A small image classifier, trained from scratch: batches of 192.
Rows from block 5 of a small image classifier, named by matrix and row number. Rows with one number belong to one neuron. Each number is 128 + 32 x the weight over its row's rms, rounded and kept within 0 to 255. All counts start at 0. Numbers have three digits each.
After each neuron's rows are labels from the 100 images, of 14976, where the neuron reaches its highest value: "top examples" is what is common among them; "colour at peak" is the nearest of a few named colours to the mean colour under the peak. Only what is clearly more common there than usual is listed. The data: stained colorectal tissue patches (NCT-CRC-HE-100K).
# fc1: MLP up (model.blocks.5.mlp.fc1.weight, 768x192), inputs 0-95
# fc2: MLP down (model.blocks.5.mlp.fc2.weight, 192x768, transposed), outputs 0-95

fc1.579:163107143145157112179102135120121125093086169170081101171182165225136150133173115116145134136143110148162144151128137155100138100097145108065141133133084093139142130162113158127090157127162151152094113172176134110151155107161143109160110097096125105124106063093152173112161124124099133098
fc2.579:107158103033128146063073133138137086121152094142185118115093127162104083147162119122130124140115142163133156065084135083154092079118109166114153108090156112207151140130113054122190125118165108122188132130118189124155072151041116170107146125139151158157184158119169151106108140145117088130
top examples: tissue: mucus
colour at peak: pink

fc1.255:148174151087126188177179164161112148136122160198109092142156124041086129177160124152145151179151105123090135118147143154115118176140152092131110136149130156188148073144120133132157121119137098110120165152231109101127114117120112123156160133129058102097087127157150093150088196167102119108
fc2.255:142122098071115167110098081161085169163106162149136126123108119168170112113163176074131069127172149140122054120098064134154099102153136150144176146146190143057114118093082123138151146087147129130173122160157167112106126096086073071092106096168155116166144125157126066130114098148119099139
top examples: tissue: adipose tissue
colour at peak: white

fc1.734:147160099153089081135164176091153126102109093136115073124162107179172137127130147121162143136111152136104149108128112090169121160046139137139158143139071100106077090114100167196104154192176134144088076199097141113106064124089117158165130122089110155163085161107142072110122093125190158134
fc2.734:112087171076098169187145122139149139090218151121097139096122149120134137137142080080170101145110133159229113094150143161141134123144079154080096109116157127120104154128120110078116117113112130110178113100180081124125224111158120179086145136162135113091128163123160116116123188151026132080
top examples: tissue: lymphocytes; tissue: normal colon mucosa
colour at peak: grey

fc1.573:156128137063172125136083113029058156119146143145110087190126163129119139157134095125094136136125167125103053089091130174054160168071108107107128101097115115143096104080116191108073082127084120099114161112122144131055134098149096126110168134073149117167082120128130101071151107141078167110
fc2.573:145158094182140154103148095095181155085141139081141158201078091134169165053157114107110091134126129148165105170112143085137131110109138080104131198164125154110152058146180098149072149199136096120095099174101102135054177129128135096090062142148123088140132107161146107182098161142130130179
top examples: tissue: normal colon mucosa
colour at peak: grey

fc1.566:152128074126088108079134048146068188170177179088120089178137113154135155144104176128096157139125118048146103110111131105086176167064144087096097098121148136170154154167131164087103112105153139106078148138105143106192104106106091145139118133103127164089130153102104087144172103077137153115
fc2.566:108119092126146122128175173123146097059110109095142130066122121098119117108149123175215174132165149171092178149050122118144144055140087125135148131117036116107048190146107101125127114151124106066192164089166130122111164160076140151113156141122134131161104160136187175090087096144127170154
top examples: tissue: cancer-associated stroma
colour at peak: white

fc1.504:166139156168205163141078122147070171123124178209098120073101165085117171122151124083124155097108138146138156089138095113173131175118170150142163161196119141136166115115174109104104113129112152111124146166154099078144148159123150190117121088148138122099133117085165130154103104108117114142
fc2.504:133119091065093096122165101070092094119113078183127089122154147125046084041167137120090135145119181110115131131113081124131135104118156181140123100130114149086081127133086123135149157112098068182165096139124170142186120119165093105150111130133128104134156104180162119144203134159125172115
top examples: tissue: cancer-associated stroma
colour at peak: pink

fc1.164:122098087106133136078141113112201137088119193164110180146145118189103102146117134120142131025124115128139045131126127150121118100159101168120152160121150102130091133116189077086119072147061102101137142147120125126102141093151114059163126132097084158160196135128157106091108113142160086108
fc2.164:148107137167126127182151157086102093105118179145117155101099105128194089119107141134151102154133142166080190170135135123146139139152099098062084081199095168149145143108127156148112202113181115106075130119132092113165160148132153149129151103083105098090084110102113148126142117135153169162
top examples: tissue: mucus
colour at peak: grey

fc1.466:149081119128087145129100070112176151081088114137166122140151111131108124090116099139104104113120073131156124148112058094131082115104113167082138124114145118184119117166149096087120065129069112121116163147094139115120102133119126108148104149163073124172132185050066079136126140129163093103
fc2.466:157137084135215095087176183111081105175100190117151170081143122113100123115136094145105126095099180111114128133071190093094139116152141185124113126173147082112137163093119089203120175162164083105134081132124117146158119099114144119161169083100092122122111118162120162121188050116113105102
top examples: tissue: cancer-associated stroma
colour at peak: pink

fc1.262:179144113163041057116115175066151165123109134160153074157121100140112151086113134143156148148117126155134106163125164085086121093114167076164165133109162130116139076082100169117093198187202147187148183149094125149100115149131107150103108058069118070107150108110098107143098157135172129144
fc2.262:092178132150156164182162171144160137089109102134105164118147130097097117127161062137143135077170121084189138101110168178131144173103166134136102112123106109165101129087158101106111134122133135134078110111124161172236132039157190136126169113143115145147186094101145122143171146102120189108
top examples: tissue: adipose tissue
colour at peak: grey

fc1.151:101135113088135117074133199139146156144166156145142189123121048165084059112161170124145112140146159049129098108151108158151152171209208095137094125143130094136111098135154099111140126142119089177162087158116103179119162118164097142151130126070178166121151181123178138106146097132110079117
fc2.151:123060133159106128092146095071123052179091147136127117128037137100175186098093124168100137113152093152169168145114155113123110081163135097130143119151147153106186133140060154140095099146148190186171193150128153114102126152139152147094080083218106126128103108109107083130115122148140100150
top examples: tissue: cancer-associated stroma
colour at peak: pink

fc1.370:165061168136084134109138096167150112149140134116094144169121132117136115113157120119165102062097157131113100159106103178138153116148134166117170154139097169125109106136150087137166172149018140143171064158088169107147161144126119161103144191146081137223151140176165100171108201171158170145
fc2.370:114143146157192116102084153111136168160143143185120128103144107155128086196112083097127107170119146133172102101108131123186091170116133082111095095161115152119125170158119182134152130117205122118081113131110177155135091088081145133157121096106102112110141214087166129096119067086175075121
top examples: tissue: normal colon mucosa
colour at peak: grey

fc1.299:181152153095121090148090129147129154179117151105156081171116130073183100129107186183095158073140133089155136149123092159126170155159131134194145084128136101134085114134175134113133105127171133140157110082133162142149238078140093126125115151130085092066130111145107171171088143131088162053
fc2.299:177155129165095139110114107165105121108142108183115183186110111140105097121121069116164108130122148169111091123182157104163104129119083159140079154021127118120137142119038134179116144127135149143187108082131139163081113140123135157155160123034159158075073103108147171093142139107176143142
top examples: tissue: smooth muscle
colour at peak: white

fc1.616:084132096183093138113075163132154136150148149115101076151125145175102113124157132090106098133155095154132121094102095164155151153112131118124171155103220062145131095129085135201128104113039180153148049104081095107129115100117087149134113125106091130168108169088141109176185113117120068123
fc2.616:127065170086117144151168131118100066076112167157197120070130111125169136128135126127110154143133137046111147109172152095119144152169121112151152140167034164140162195165110137102166169094214077088124121073148131161112065100138131119145098161128117137184130118149105092082044157188141172153
top examples: tissue: normal colon mucosa; tissue: tumour epithelium
colour at peak: grey

fc1.431:135140087100102137093132149093096127180150113093047167195131146156056078144131130097165099118150094125165110109143099128137140062117153131171115142113128155089152099150118180147134140118148148137200148094122167130096099168103154084171074131087129092147139147094104143108089084112139148116
fc2.431:082129159156126111141149170150143157075104156172219078114162119116135081112157133173072080132134165115125111069135143096117111134097137071125130131124143110170123097123088108097087072116130139178115114110119118124132132097093107194103107148122152151151112174159096061128119149140161097062
top examples: tissue: tumour epithelium
colour at peak: grey

fc1.437:144072131184138129178154120097092064138081088148080167106087143180119215101114186141141142179185068174126073094135110074206131131079099142142138107107154063128128114180114140126141111154147124082122156113129118170123155131120137119082123135104172078093148209120062133119145161134104178091
fc2.437:152108129111116108067134119067107146176179130138087078148119176136109054079168078138143099128099072123116073153106074137113121115100128090152096159101122125121090163089118062110121111160165133197151152111098143105142121132194094100143133129086094141166149079106123080087086130198182147164
top examples: tissue: debris
colour at peak: brown

fc1.216:132166111091117053092150130120124152149125173069102108199144186120151166191072156161154106096074102108134100065152098100068159136129103151117105108106092095168112096085139187110097136081129133149128187139108142136108170120092118175151143129116148141160175068112051158122138096123143161075
fc2.216:191120119153101139159149064127115105106164103151156179113107121163169122116192100146091075098155148111130209107155095123145147114100135123116108116135191162127130141183144068130185117146153139152155119106140130065125175112094155105115149111131163113141117135089113153128051096113112161131
top examples: tissue: tumour epithelium; tissue: cancer-associated stroma
colour at peak: grey

fc1.714:113181141179082197127155168118074179114137118101165156096115116138116144175083139081101119172111184118154122121099125148129148153145113100098128097109143121126177135117143111136113165179145120151132134158190133088131100146096136166111088165124133125142094172157074165052208111146072129142
fc2.714:129059122096101088158130105170138087141117144039126069110135162140095153133142169128192125084160087163126137169096072132155168133107146113163108133139126108133118113117155150123168134090065173152049108110117096103125068131167149095146127137180171175147148132095133113127115140157135150196
top examples: tissue: cancer-associated stroma
colour at peak: pink

fc1.691:085137105102109191107120114152108100160120123192174065116130110150123159134121100170128129159190134145082084110096125112106090117143102186162043133109068164112191085137109135143160124113133134114140230114117137069164118135117145097161099168185182122176134132121122121155095123130112098114
fc2.691:154099117173150117121160126074165092105112089134073222102097154118103140138190141131130092121095139155152132110128160125113155094157142058072111095143193095209086168120152146123139100128114125161206093161133081139103124092157082154097131109138112131068114120119156102101116142194087151064
top examples: tissue: mucus; tissue: cancer-associated stroma
colour at peak: brown

fc1.685:143137086132056133142160099090098164095140114151087086223129133133137113147104090122178110167103186179126127091116118137153088061119183068111144181116115130138092143051143159135110150135213120121057120175117139173115094105170179084139163140131072130152182118073131119149147128143160159110
fc2.685:165108156144120185135092137170097099109118126140164171173174118096172102092135128184071153095116119136093129146138114146144098089177177215188174135120126104105200147158136050135150119122081156116132108151131163117082139141075125130071127132141201160053099113153139158168121113063117152156
top examples: tissue: mucus; tissue: normal colon mucosa
colour at peak: pink

fc1.627:120109131169149151125088098103203094087086131080156144099120175139124154122108113105139153084126127117100115104135109161158126107145140164103117111145101113151124167114146122124080062171161108110114157124126058159075167107125164126135095127151123233119172117109157159080128115088138152151
fc2.627:125099083163100166145176117114130189170173137146122145091143117031171163145124157070135063124099127146200059138150162096121143168110117134082156158121102153137142110130129117113123149122144135154132191176132141114172184154133129188071130140159084091099070117091124135114136157112112154126
top examples: tissue: mucus
colour at peak: pink

fc1.413:120187098125112120162110154096150173177123163091165152145138089158106074167126129138102094105069069133117181112131163121138123109136131091165149073100186129129165063099108074112130123134107106163149127099071067134156112147114128123026132107116073144132132181071078111146113077122087063140
fc2.413:083110139107145147088145105141150124089108118106097100088108145092118160133159091140151107177097123121124090139139127134117164124140158106100057132140101111105104188116155112122081026110117166071156117140154137108136159116159164098133158086078128171106124102126114114127133140098148124148
top examples: tissue: normal colon mucosa
colour at peak: pink

fc1.522:099111122140140154196083151143126130116114123204109095163182190115103162136125160128118144136121196153173113133102087129161153177144119114114127105133124087147055150095151093070151135147162088108127166120104138108131135109126134160127186167076162155143113153165052095122099111175108124162
fc2.522:132133131117155157134123119073159139078117114172112122142125158182142155187119134129120149119103154152128194150135114115122060107122144123076109056108174147102070128220109135131124142180164142089097124149097130127208130110090204072140104162113152103137127166153159139093140205143130055072
top examples: tissue: normal colon mucosa; tissue: mucus
colour at peak: brown

fc1.263:169180058167119150157164130149144170084100107168134086138153118066102108155103113097117153116123145153122091156164079110103152064111154114043125101168142144171128074061136114163138099106151090123117123119113117143100107138141118100086147140121059108116164184133109110107133153152169136089
fc2.263:127046108106090130123158120060110132094180088142138127156163136103140123140122182124127166080136138109081127113143122158159095100174114156123087103082174124194135168192076119136103100085141103110129111106087095119135077099146098073106121109167134139091095102131134131171120140077138107212
top examples: tissue: normal colon mucosa
colour at peak: grey

fc1.110:188163112142108153127123048159101083149128157127137148132176171171138154127064157145116147095139146067128147151117129142189083119131135111191146107129140139142144119157149132113105122169144167127156090097116213130173152124117229103116183144103133139120131138151095142117101124092116219096
fc2.110:135040151123151146094120143102144183159100122103109139139153130124134166125132141137186134100095109156074178128138114091109123100139136096141152142115083121118098114153163153148130141117143140150137144193093088083084111135106064169174179105133076119181081080114135118177115101169122097147
top examples: tissue: mucus
colour at peak: pink

fc1.158:140111100123086108108111125065196188148141104217095117110042160131151126112150186114114079126128182141046160135074143105105140139053124095122102095116102074138144108119119160206187154117081073129124151102128142132133155096139108163140078098109182146140136148096108113079084117094106104086
fc2.158:129095125106102116188183196083134069116110124084102118116188153123159189176117130107109149157155127172171077124169165093060102182116173136126137161116177085080176121128081113127099166143129116125109145120117120161132077133126109152086152104140150091130121141186173144080105123159107108120
top examples: tissue: normal colon mucosa
colour at peak: white

fc1.272:114128143118105138145127144081151123177106104092115117157091095095100135155193107134127136088146059059132117081116116103119099166123165099111118112092158119116115054033161125112169119134109089146154079133115149094114103100147151137147144109144144114091150170094096122145157149049063167142
fc2.272:151119214124102108127122071171132160117138106106118142120040122127112137101067174126165094089125136106082127113141132118155148085143125179146106069160141171204130088121114129148155100100082168109120117164126148097063095186090164168095077137122170132097107093110154144161145091085119120157
top examples: tissue: adipose tissue
colour at peak: white

fc1.227:114074139126149057100099088126170126153123090179166091085152121155122142097106129196146162125119190090186148155155145159105139097173140201191176118161142123116150148107158147129133120185157170132107155113143167138102138139166138122129108154096128110114159155113220154147097127179104110136
fc2.227:173067096129138089142155124107098127139116109129109118132098097110145106097162148152147156131124169152074164123108119170146127123081147184106123100073133117181141107124065127076126162122043131153118108087094110162114104144052136112091128057136136124081077181126123152125163140151153151125
top examples: tissue: cancer-associated stroma
colour at peak: pink

fc1.399:144210091156138086080161114111130161124120129109138155141167129147148142194163148109142117052190156131084109103106172120081156180083113160146147070149065161149176055127177123136124080157116106137127151102138175133131101160062080109148123142075106112146162144101109130117175113138116147109
fc2.399:109130122145148153109174124180138055073159168074178135105172118129135104158071167165100147151072132098138105109110105142101148125140158111163156139089061130128140127130128116182135119101079074144139152137125122087076148044126163110156147215117120158098118081140089109139146131087121170120
top examples: tissue: cancer-associated stroma
colour at peak: grey

fc1.551:125151084150138140111150110104100165158118143105100102104080137118089160147139097085142162132182110046179141122129115030102123105094163150148125115119193143141116073162142135145103144093067143179093087123100113099146088120154122153145089099172199117110149145125162153112092143123078164166
fc2.551:085114199107115138135102113165161128076098092090135146101107132166143105119155144155118105091103150143108122134091126134063104139155078167101148168102136117176181097145105121137151139135078157132106117118139145134157066128105142131102130139144077094144100086143138184137095125124094098133
top examples: tissue: adipose tissue
colour at peak: white

fc1.519:090141101027133105181095172118101104142103116160120090126129127142109125176120109079117172138115085077094160069108119162106164173122192102097102137103066102146120129172148130134166123102113113197121143139186156142140108168118094176118071147131108109140160203141127077184130130122132143130
fc2.519:129082156103084128114114122130161117111062114128118147135143138066170148099149099149114109120151116104106155126123088194142101128178116160121193126094144152113190162088118149145203167137102163153144098134168115151105072179096104098096140128062117067086105094132113076122174128048128100138
top examples: tissue: adipose tissue; tissue: smooth muscle
colour at peak: pink

fc1.656:170136124127124179142116089136111136162050086087115105129151147146117132151070093120137121133119186168099177159131119140067100140087167145162156088196141140137106102118150116097132130180153127121169144114157195111149086114117066103126112142136157059109072156082138107147161123154086183131
fc2.656:116181064060130125137081151107139055131131129133079175093081134187158177142131208115184141106179147126133120082107158075090166166118074092085099164087111079106146140131165140179090077139092144122107155130138112130092116163153195108156140129150152161093159110171094103085095095132160103157
top examples: tissue: debris
colour at peak: brown

fc1.231:188098055110144087145135146119182127106070088167088159153162137104103121125120172090111120093110144113121170113131107189156141120184135157145071149140115099172172143128154082112148111118148131070078110201110158089158105150116122193139158060121101110075182145082137141166121181130066135127
fc2.231:058159142160164168113099126073144141136174147111104103135153135085136108184145083113133137158148118171197159152167146078117157138096129094103082106117125169061116120104169117132099141120077121147147140081134095124134201090139165092137142157154133096214098133160181141112132111107091168153
top examples: tissue: cancer-associated stroma
colour at peak: pink

fc1.438:099120151161165147127090070139107112104168113060098074129112103085173177057098147142093145115072113152164142164083154138088159069147108132143140179149116108122093108113091087107109121056072093161141151152123120152119156138174125140138201089116146128188148175183106153157154114051121097136
fc2.438:074132162101188104137150101158146116112144148134132134120155150178071123148143134136123135133156089169095149154151133107121197142122128078100131126162111155161091168089193151131160128150089135107125137069112126082115137087048117155132098230183081180077145143113094076106135159106121155128
top examples: tissue: normal colon mucosa; tissue: debris
colour at peak: brown

fc1.672:152105164136176187135169128117080155183108172165201108094134150198140102167194169113056129083091080110072156102074153081143099084117150103115122193091196126165108121120114162111126128130159141115130107127050164077104143123142161147134216168102140111109132102080119150141138120142076141138
fc2.672:143125101103138086109082161165099123126110149151078116138108121148085149148107129141164114194117152144181066103183153138185071179176101159144104107126118092100141104132112062117205096114138133173152124145165179213165135180149035123141125145095088136099148109111122091122162141135150101091
top examples: tissue: mucus
colour at peak: pink

fc1.363:115071222147154155126136161127113163119106086175098149161165075108104103058111158141095168115070137132138096174123169142118108106146149110192136112155144192138133156158143103158168115171122111121181151161159173111153117112120152133142121136151161178147120148161036089092163134070111140179
fc2.363:148205148177077093099161092217109061147167118118159080119123140135123125168135141160203090074122141171137127096186075118125171132055148191139171099132136101114162128130094148138109117073116160157104084068154102112083142155089138133141157150066156155097164114139085140132131098115176149081
top examples: tissue: debris
colour at peak: pink

fc1.379:090179112116184130052116104137109107188104120106075088112114151193144155168117100156110117137168146053134104123135127093119134111082108148128168132143117173170128071122138121140125141081073107155108130073107125069107121157191135118107164126113095142101204082118127191094136126138118192135
fc2.379:162108164184082165108133145124176105121124131106183193133145137149167124152134200154139152131065143160132146161143126135139143188126129151146118122118107104146115135111134143122146137120165132139170143126130180218123159140109163106119125129143124140156101111165159176152134216109103139079
top examples: tissue: adipose tissue
colour at peak: white

fc1.64:151142078141147125084053129099153130091099137153114150115099115118107153052110090132115095166202180070162082122155125073161143118139102137154167191103133085141154150117129107107063200106108185152142080126125132191096188132115133087103166131093195108100183136105125114112100096115117111107
fc2.64:100097124114147166150132126106093166198143110198077132128151155174156120120108136172164152125107061114140151103121132161116105120089127087141140130114117185112140119137180125179177128150156161101109195133193121124109168180119061197162085151136070113157093090184138082126160169091123188119
top examples: tissue: debris
colour at peak: grey; brown

fc1.539:131122130112130150099116175118170149157093144138141109111129147107123196132140089112128136159163094061180106158158148080139118154092163127127115102085144147144137147114157110106124146132117124116116004077141103095144070148138136194129095107152128102133170176159119079140135087123062091094
fc2.539:105114172109105157122117103172129169111106151089093166043103139099085103171123139143149154098108077131154120121145160072114150135145094081139096151202141114158129088151121157129134130079067127135127132174109132083088098149153135142112119118148093163087167108189114188141092147089139112138
top examples: tissue: adipose tissue
colour at peak: pink

fc1.123:107160145096108165127128146156189208136107133103082120111135089069158093132142130113134141119174097133111079076112131125109067111158102120136175136126072142134159090141142126116120154125116122117159121154149166130170159151186106149154121162108104137087149150106117137151103201168053103214
fc2.123:119064079121139142097169119127086176084086057159143123128099162134123187091126123134148140172091156073118093101104090119193112109132137134161101133148086138140142136113095125156125100127133128165157144122142143162093169119046140175099100050183145150126090123096133122167123159074185155071
top examples: tissue: adipose tissue
colour at peak: white

fc1.211:160139125189131137130118096154174119150119097129149112127186157134126138153114152138145136090111130128139151171111140104129129116092105135084175181134107093159129122160115151203168087103172101120148066066147158114193152083123111150100129134191120165100143214164063142120121121146187183103
fc2.211:149125159132119152144095107124096109132148170139159072125096088088105121109079119108128112160115128131155136117124155190109144149112151135127168141102140100131141111175042107064124147164101162161129164142130130109075139155139151148122169109058142124093143053074172107169149181129139089113
top examples: tissue: cancer-associated stroma
colour at peak: grey

fc1.664:107131119122146101120088114187126163114127156158115126121143156125017110105163099087160093150171135121161115151181109080114118067101160092149152134141095142127160119144195054079122167087149129176120143155187076130163128099140175124104126126117100160139142079119134096129101109176154140102
fc2.664:189157169179106186131111113125137167200064103103108143117064082105113145170111116134134077164189111083145145098146198164150121130175144168138096125255107171157074090099122175089119081109130111114098118122140107103168102104130172099113128073161094137118132122115140150116186160105111174152
top examples: tissue: adipose tissue
colour at peak: pink

fc1.270:176112120068142124160082136128102167178108174156107130106078102148087128114117129114120132086140156105129110136103100129123123173119210129140169143078056142141096127128155063151155120125116054121207104150135131131106194126155139144108126172184129165103183150162102189137154103166101164093
fc2.270:106163154170116101140147123134152182100117176105149110159117126107143145151161170126115128107127122122121163154128161136100160104085111156101093154141122107121125137172093168110122109122129203122149102115096114158164115137167131082152127109163113083180189125117122137154149188094130080114
top examples: tissue: adipose tissue
colour at peak: white

fc1.167:102113108140152119085185055128125201128091116100102065095136133120070116141147081111185113102080163092119151105150072106142104118123151112086152123119101124117156132071108156133095155062135116110144136136102152012140148109135175074110087140088082162119140176173118113095120161146094147100
fc2.167:127079098133152156124171125068113147102166089169164116143065135092127135154059111099080106100099115120090074091153181137062142125128134131168119084043070186117078075145149133111087142114138147125109143173096136109143112131200107105123160118186176124048082145106148107154182155092083125140
top examples: tissue: normal colon mucosa
colour at peak: grey

fc1.127:172123115079157221035139125128124078131174125133078129100159083079158098123084157078139090077147145112126085080121163068136181152093194128112124162116145126116131122099150089180101150120089133172139168157107111097123129157098128158098124097176119130143125143076158081147195094147097126100
fc2.127:096174100085116082119118149182172163128097135101129158108121156209130182128144157109100087155145153134114155117077176104089136145081099022118132115123138133147099089183104121118159120071189128128081165134182096185176146078131112163167141123166126106135133095167201147099054117149140128117
top examples: tissue: normal colon mucosa
colour at peak: black

fc1.525:152093100209162144095049148035154091073146116156178157119094111145116125160118141099175101117093128123125138162150127168141159058171095060155047157119098090150166078108157173117088109139137137102100103099139155116106142135158182104104082140093184186069159162114092076109096077127147130142
fc2.525:073166117116097154119097133149122125140124151080071089150181210129153138164139111102122082145110129149124085122089080135048142151118124095125142111129177166109114131132131138154133187108067106109083141134171113152174133107114158113186138158149132060100124148170099127074174136094132103121
top examples: tissue: mucus
colour at peak: grey

fc1.552:199112127116107100140160137136106097134104154107113125188139101137165101111179184151087133090103180125041138104134050152126093076122094165161135115138129110101147176112120112161115122110148137110115191161160149137203201109139143089089146105148091118107146092124101142105110083131116078094
fc2.552:097159123126126211121146158187141143153162098107108136092110119083082082109141093110167079142088128139110214164084156093099125165076114099120153153120171190196103099117117172106109134115102133167138133092170112158120143181142125168151129165104158170121157149192158140168119170082132097173
top examples: tissue: mucus
colour at peak: white

fc1.744:124136107124116085130151149121178148060163170133097115194108133136138143164079097165131138128063064124091147094148150117117227122113108055180112158188039073097141140101111119169181114139106069102098109139115159111126104103118124096135121066107163089163096176098110075103102190166081107105
fc2.744:126089091078109187126186065117116077102097129117092128136153080087122094117161162124125109132139158127154114119153127100141086135097150144154147096094133120118175095134087178099063157133139146173140137098088115169068202138100177120106107174110130147103158123047107164114060140107178142137
top examples: tissue: lymphocytes
colour at peak: grey

fc1.460:095146151092169066139117137106123140095116168089128115163179114144113143070185116214141136108113124112056185174065121157186140150117147136156135091090112131158129214138152160098115052109148039202129165146190092146151135131112120110115120128154079135085159192059188160116129143114098190107
fc2.460:167131090143090091078144104108180116122109101179090104134115091120175128124112087113070088144112078146134134149140162091167118066118125115116156132109174160153126120101124091095134201158107087086124150098117152136114131108131185177167115141146112129101136106100111214157172188087185123115
top examples: tissue: mucus; tissue: normal colon mucosa
colour at peak: white

fc1.700:130142088156101117108145147076107136037101132130111111136172139098099091180059127154157092088136127121108164104144124172120096144119113117200166154202171141163148169137154112102166185135140106094085189065089137140085138142101072085129170135166142163093101174120117133117141165133146067160
fc2.700:099089150087109150136119140147089199147104132230115105073136138123128123074121110130166139093135115143187051118138092102134138101124178141140135153037066104114186077108148164096135137131089184174139174128169118140138136122120142127114118187066131103124108072140102101179086124153174181140
top examples: tissue: normal colon mucosa
colour at peak: grey

fc1.508:086049119088115141132113148179139148108120034140095146071099119129091134113165166131130131099093113095139189082138151120129070144146145093186180088156137128129145149106163145182124105109086140160084069111157150152074140094094105159098102108104168129101159180147089134157115166123118093175
fc2.508:137100158103140178115096079110136125112104139172094101211091114176095112103091131152140203082169106170125189116147123157130186119098195171088138142083168113203183128186124169097137129204165185085118147068150126101050112190089157162141157153120153108108137120135159084132129158081188110144
top examples: tissue: adipose tissue
colour at peak: white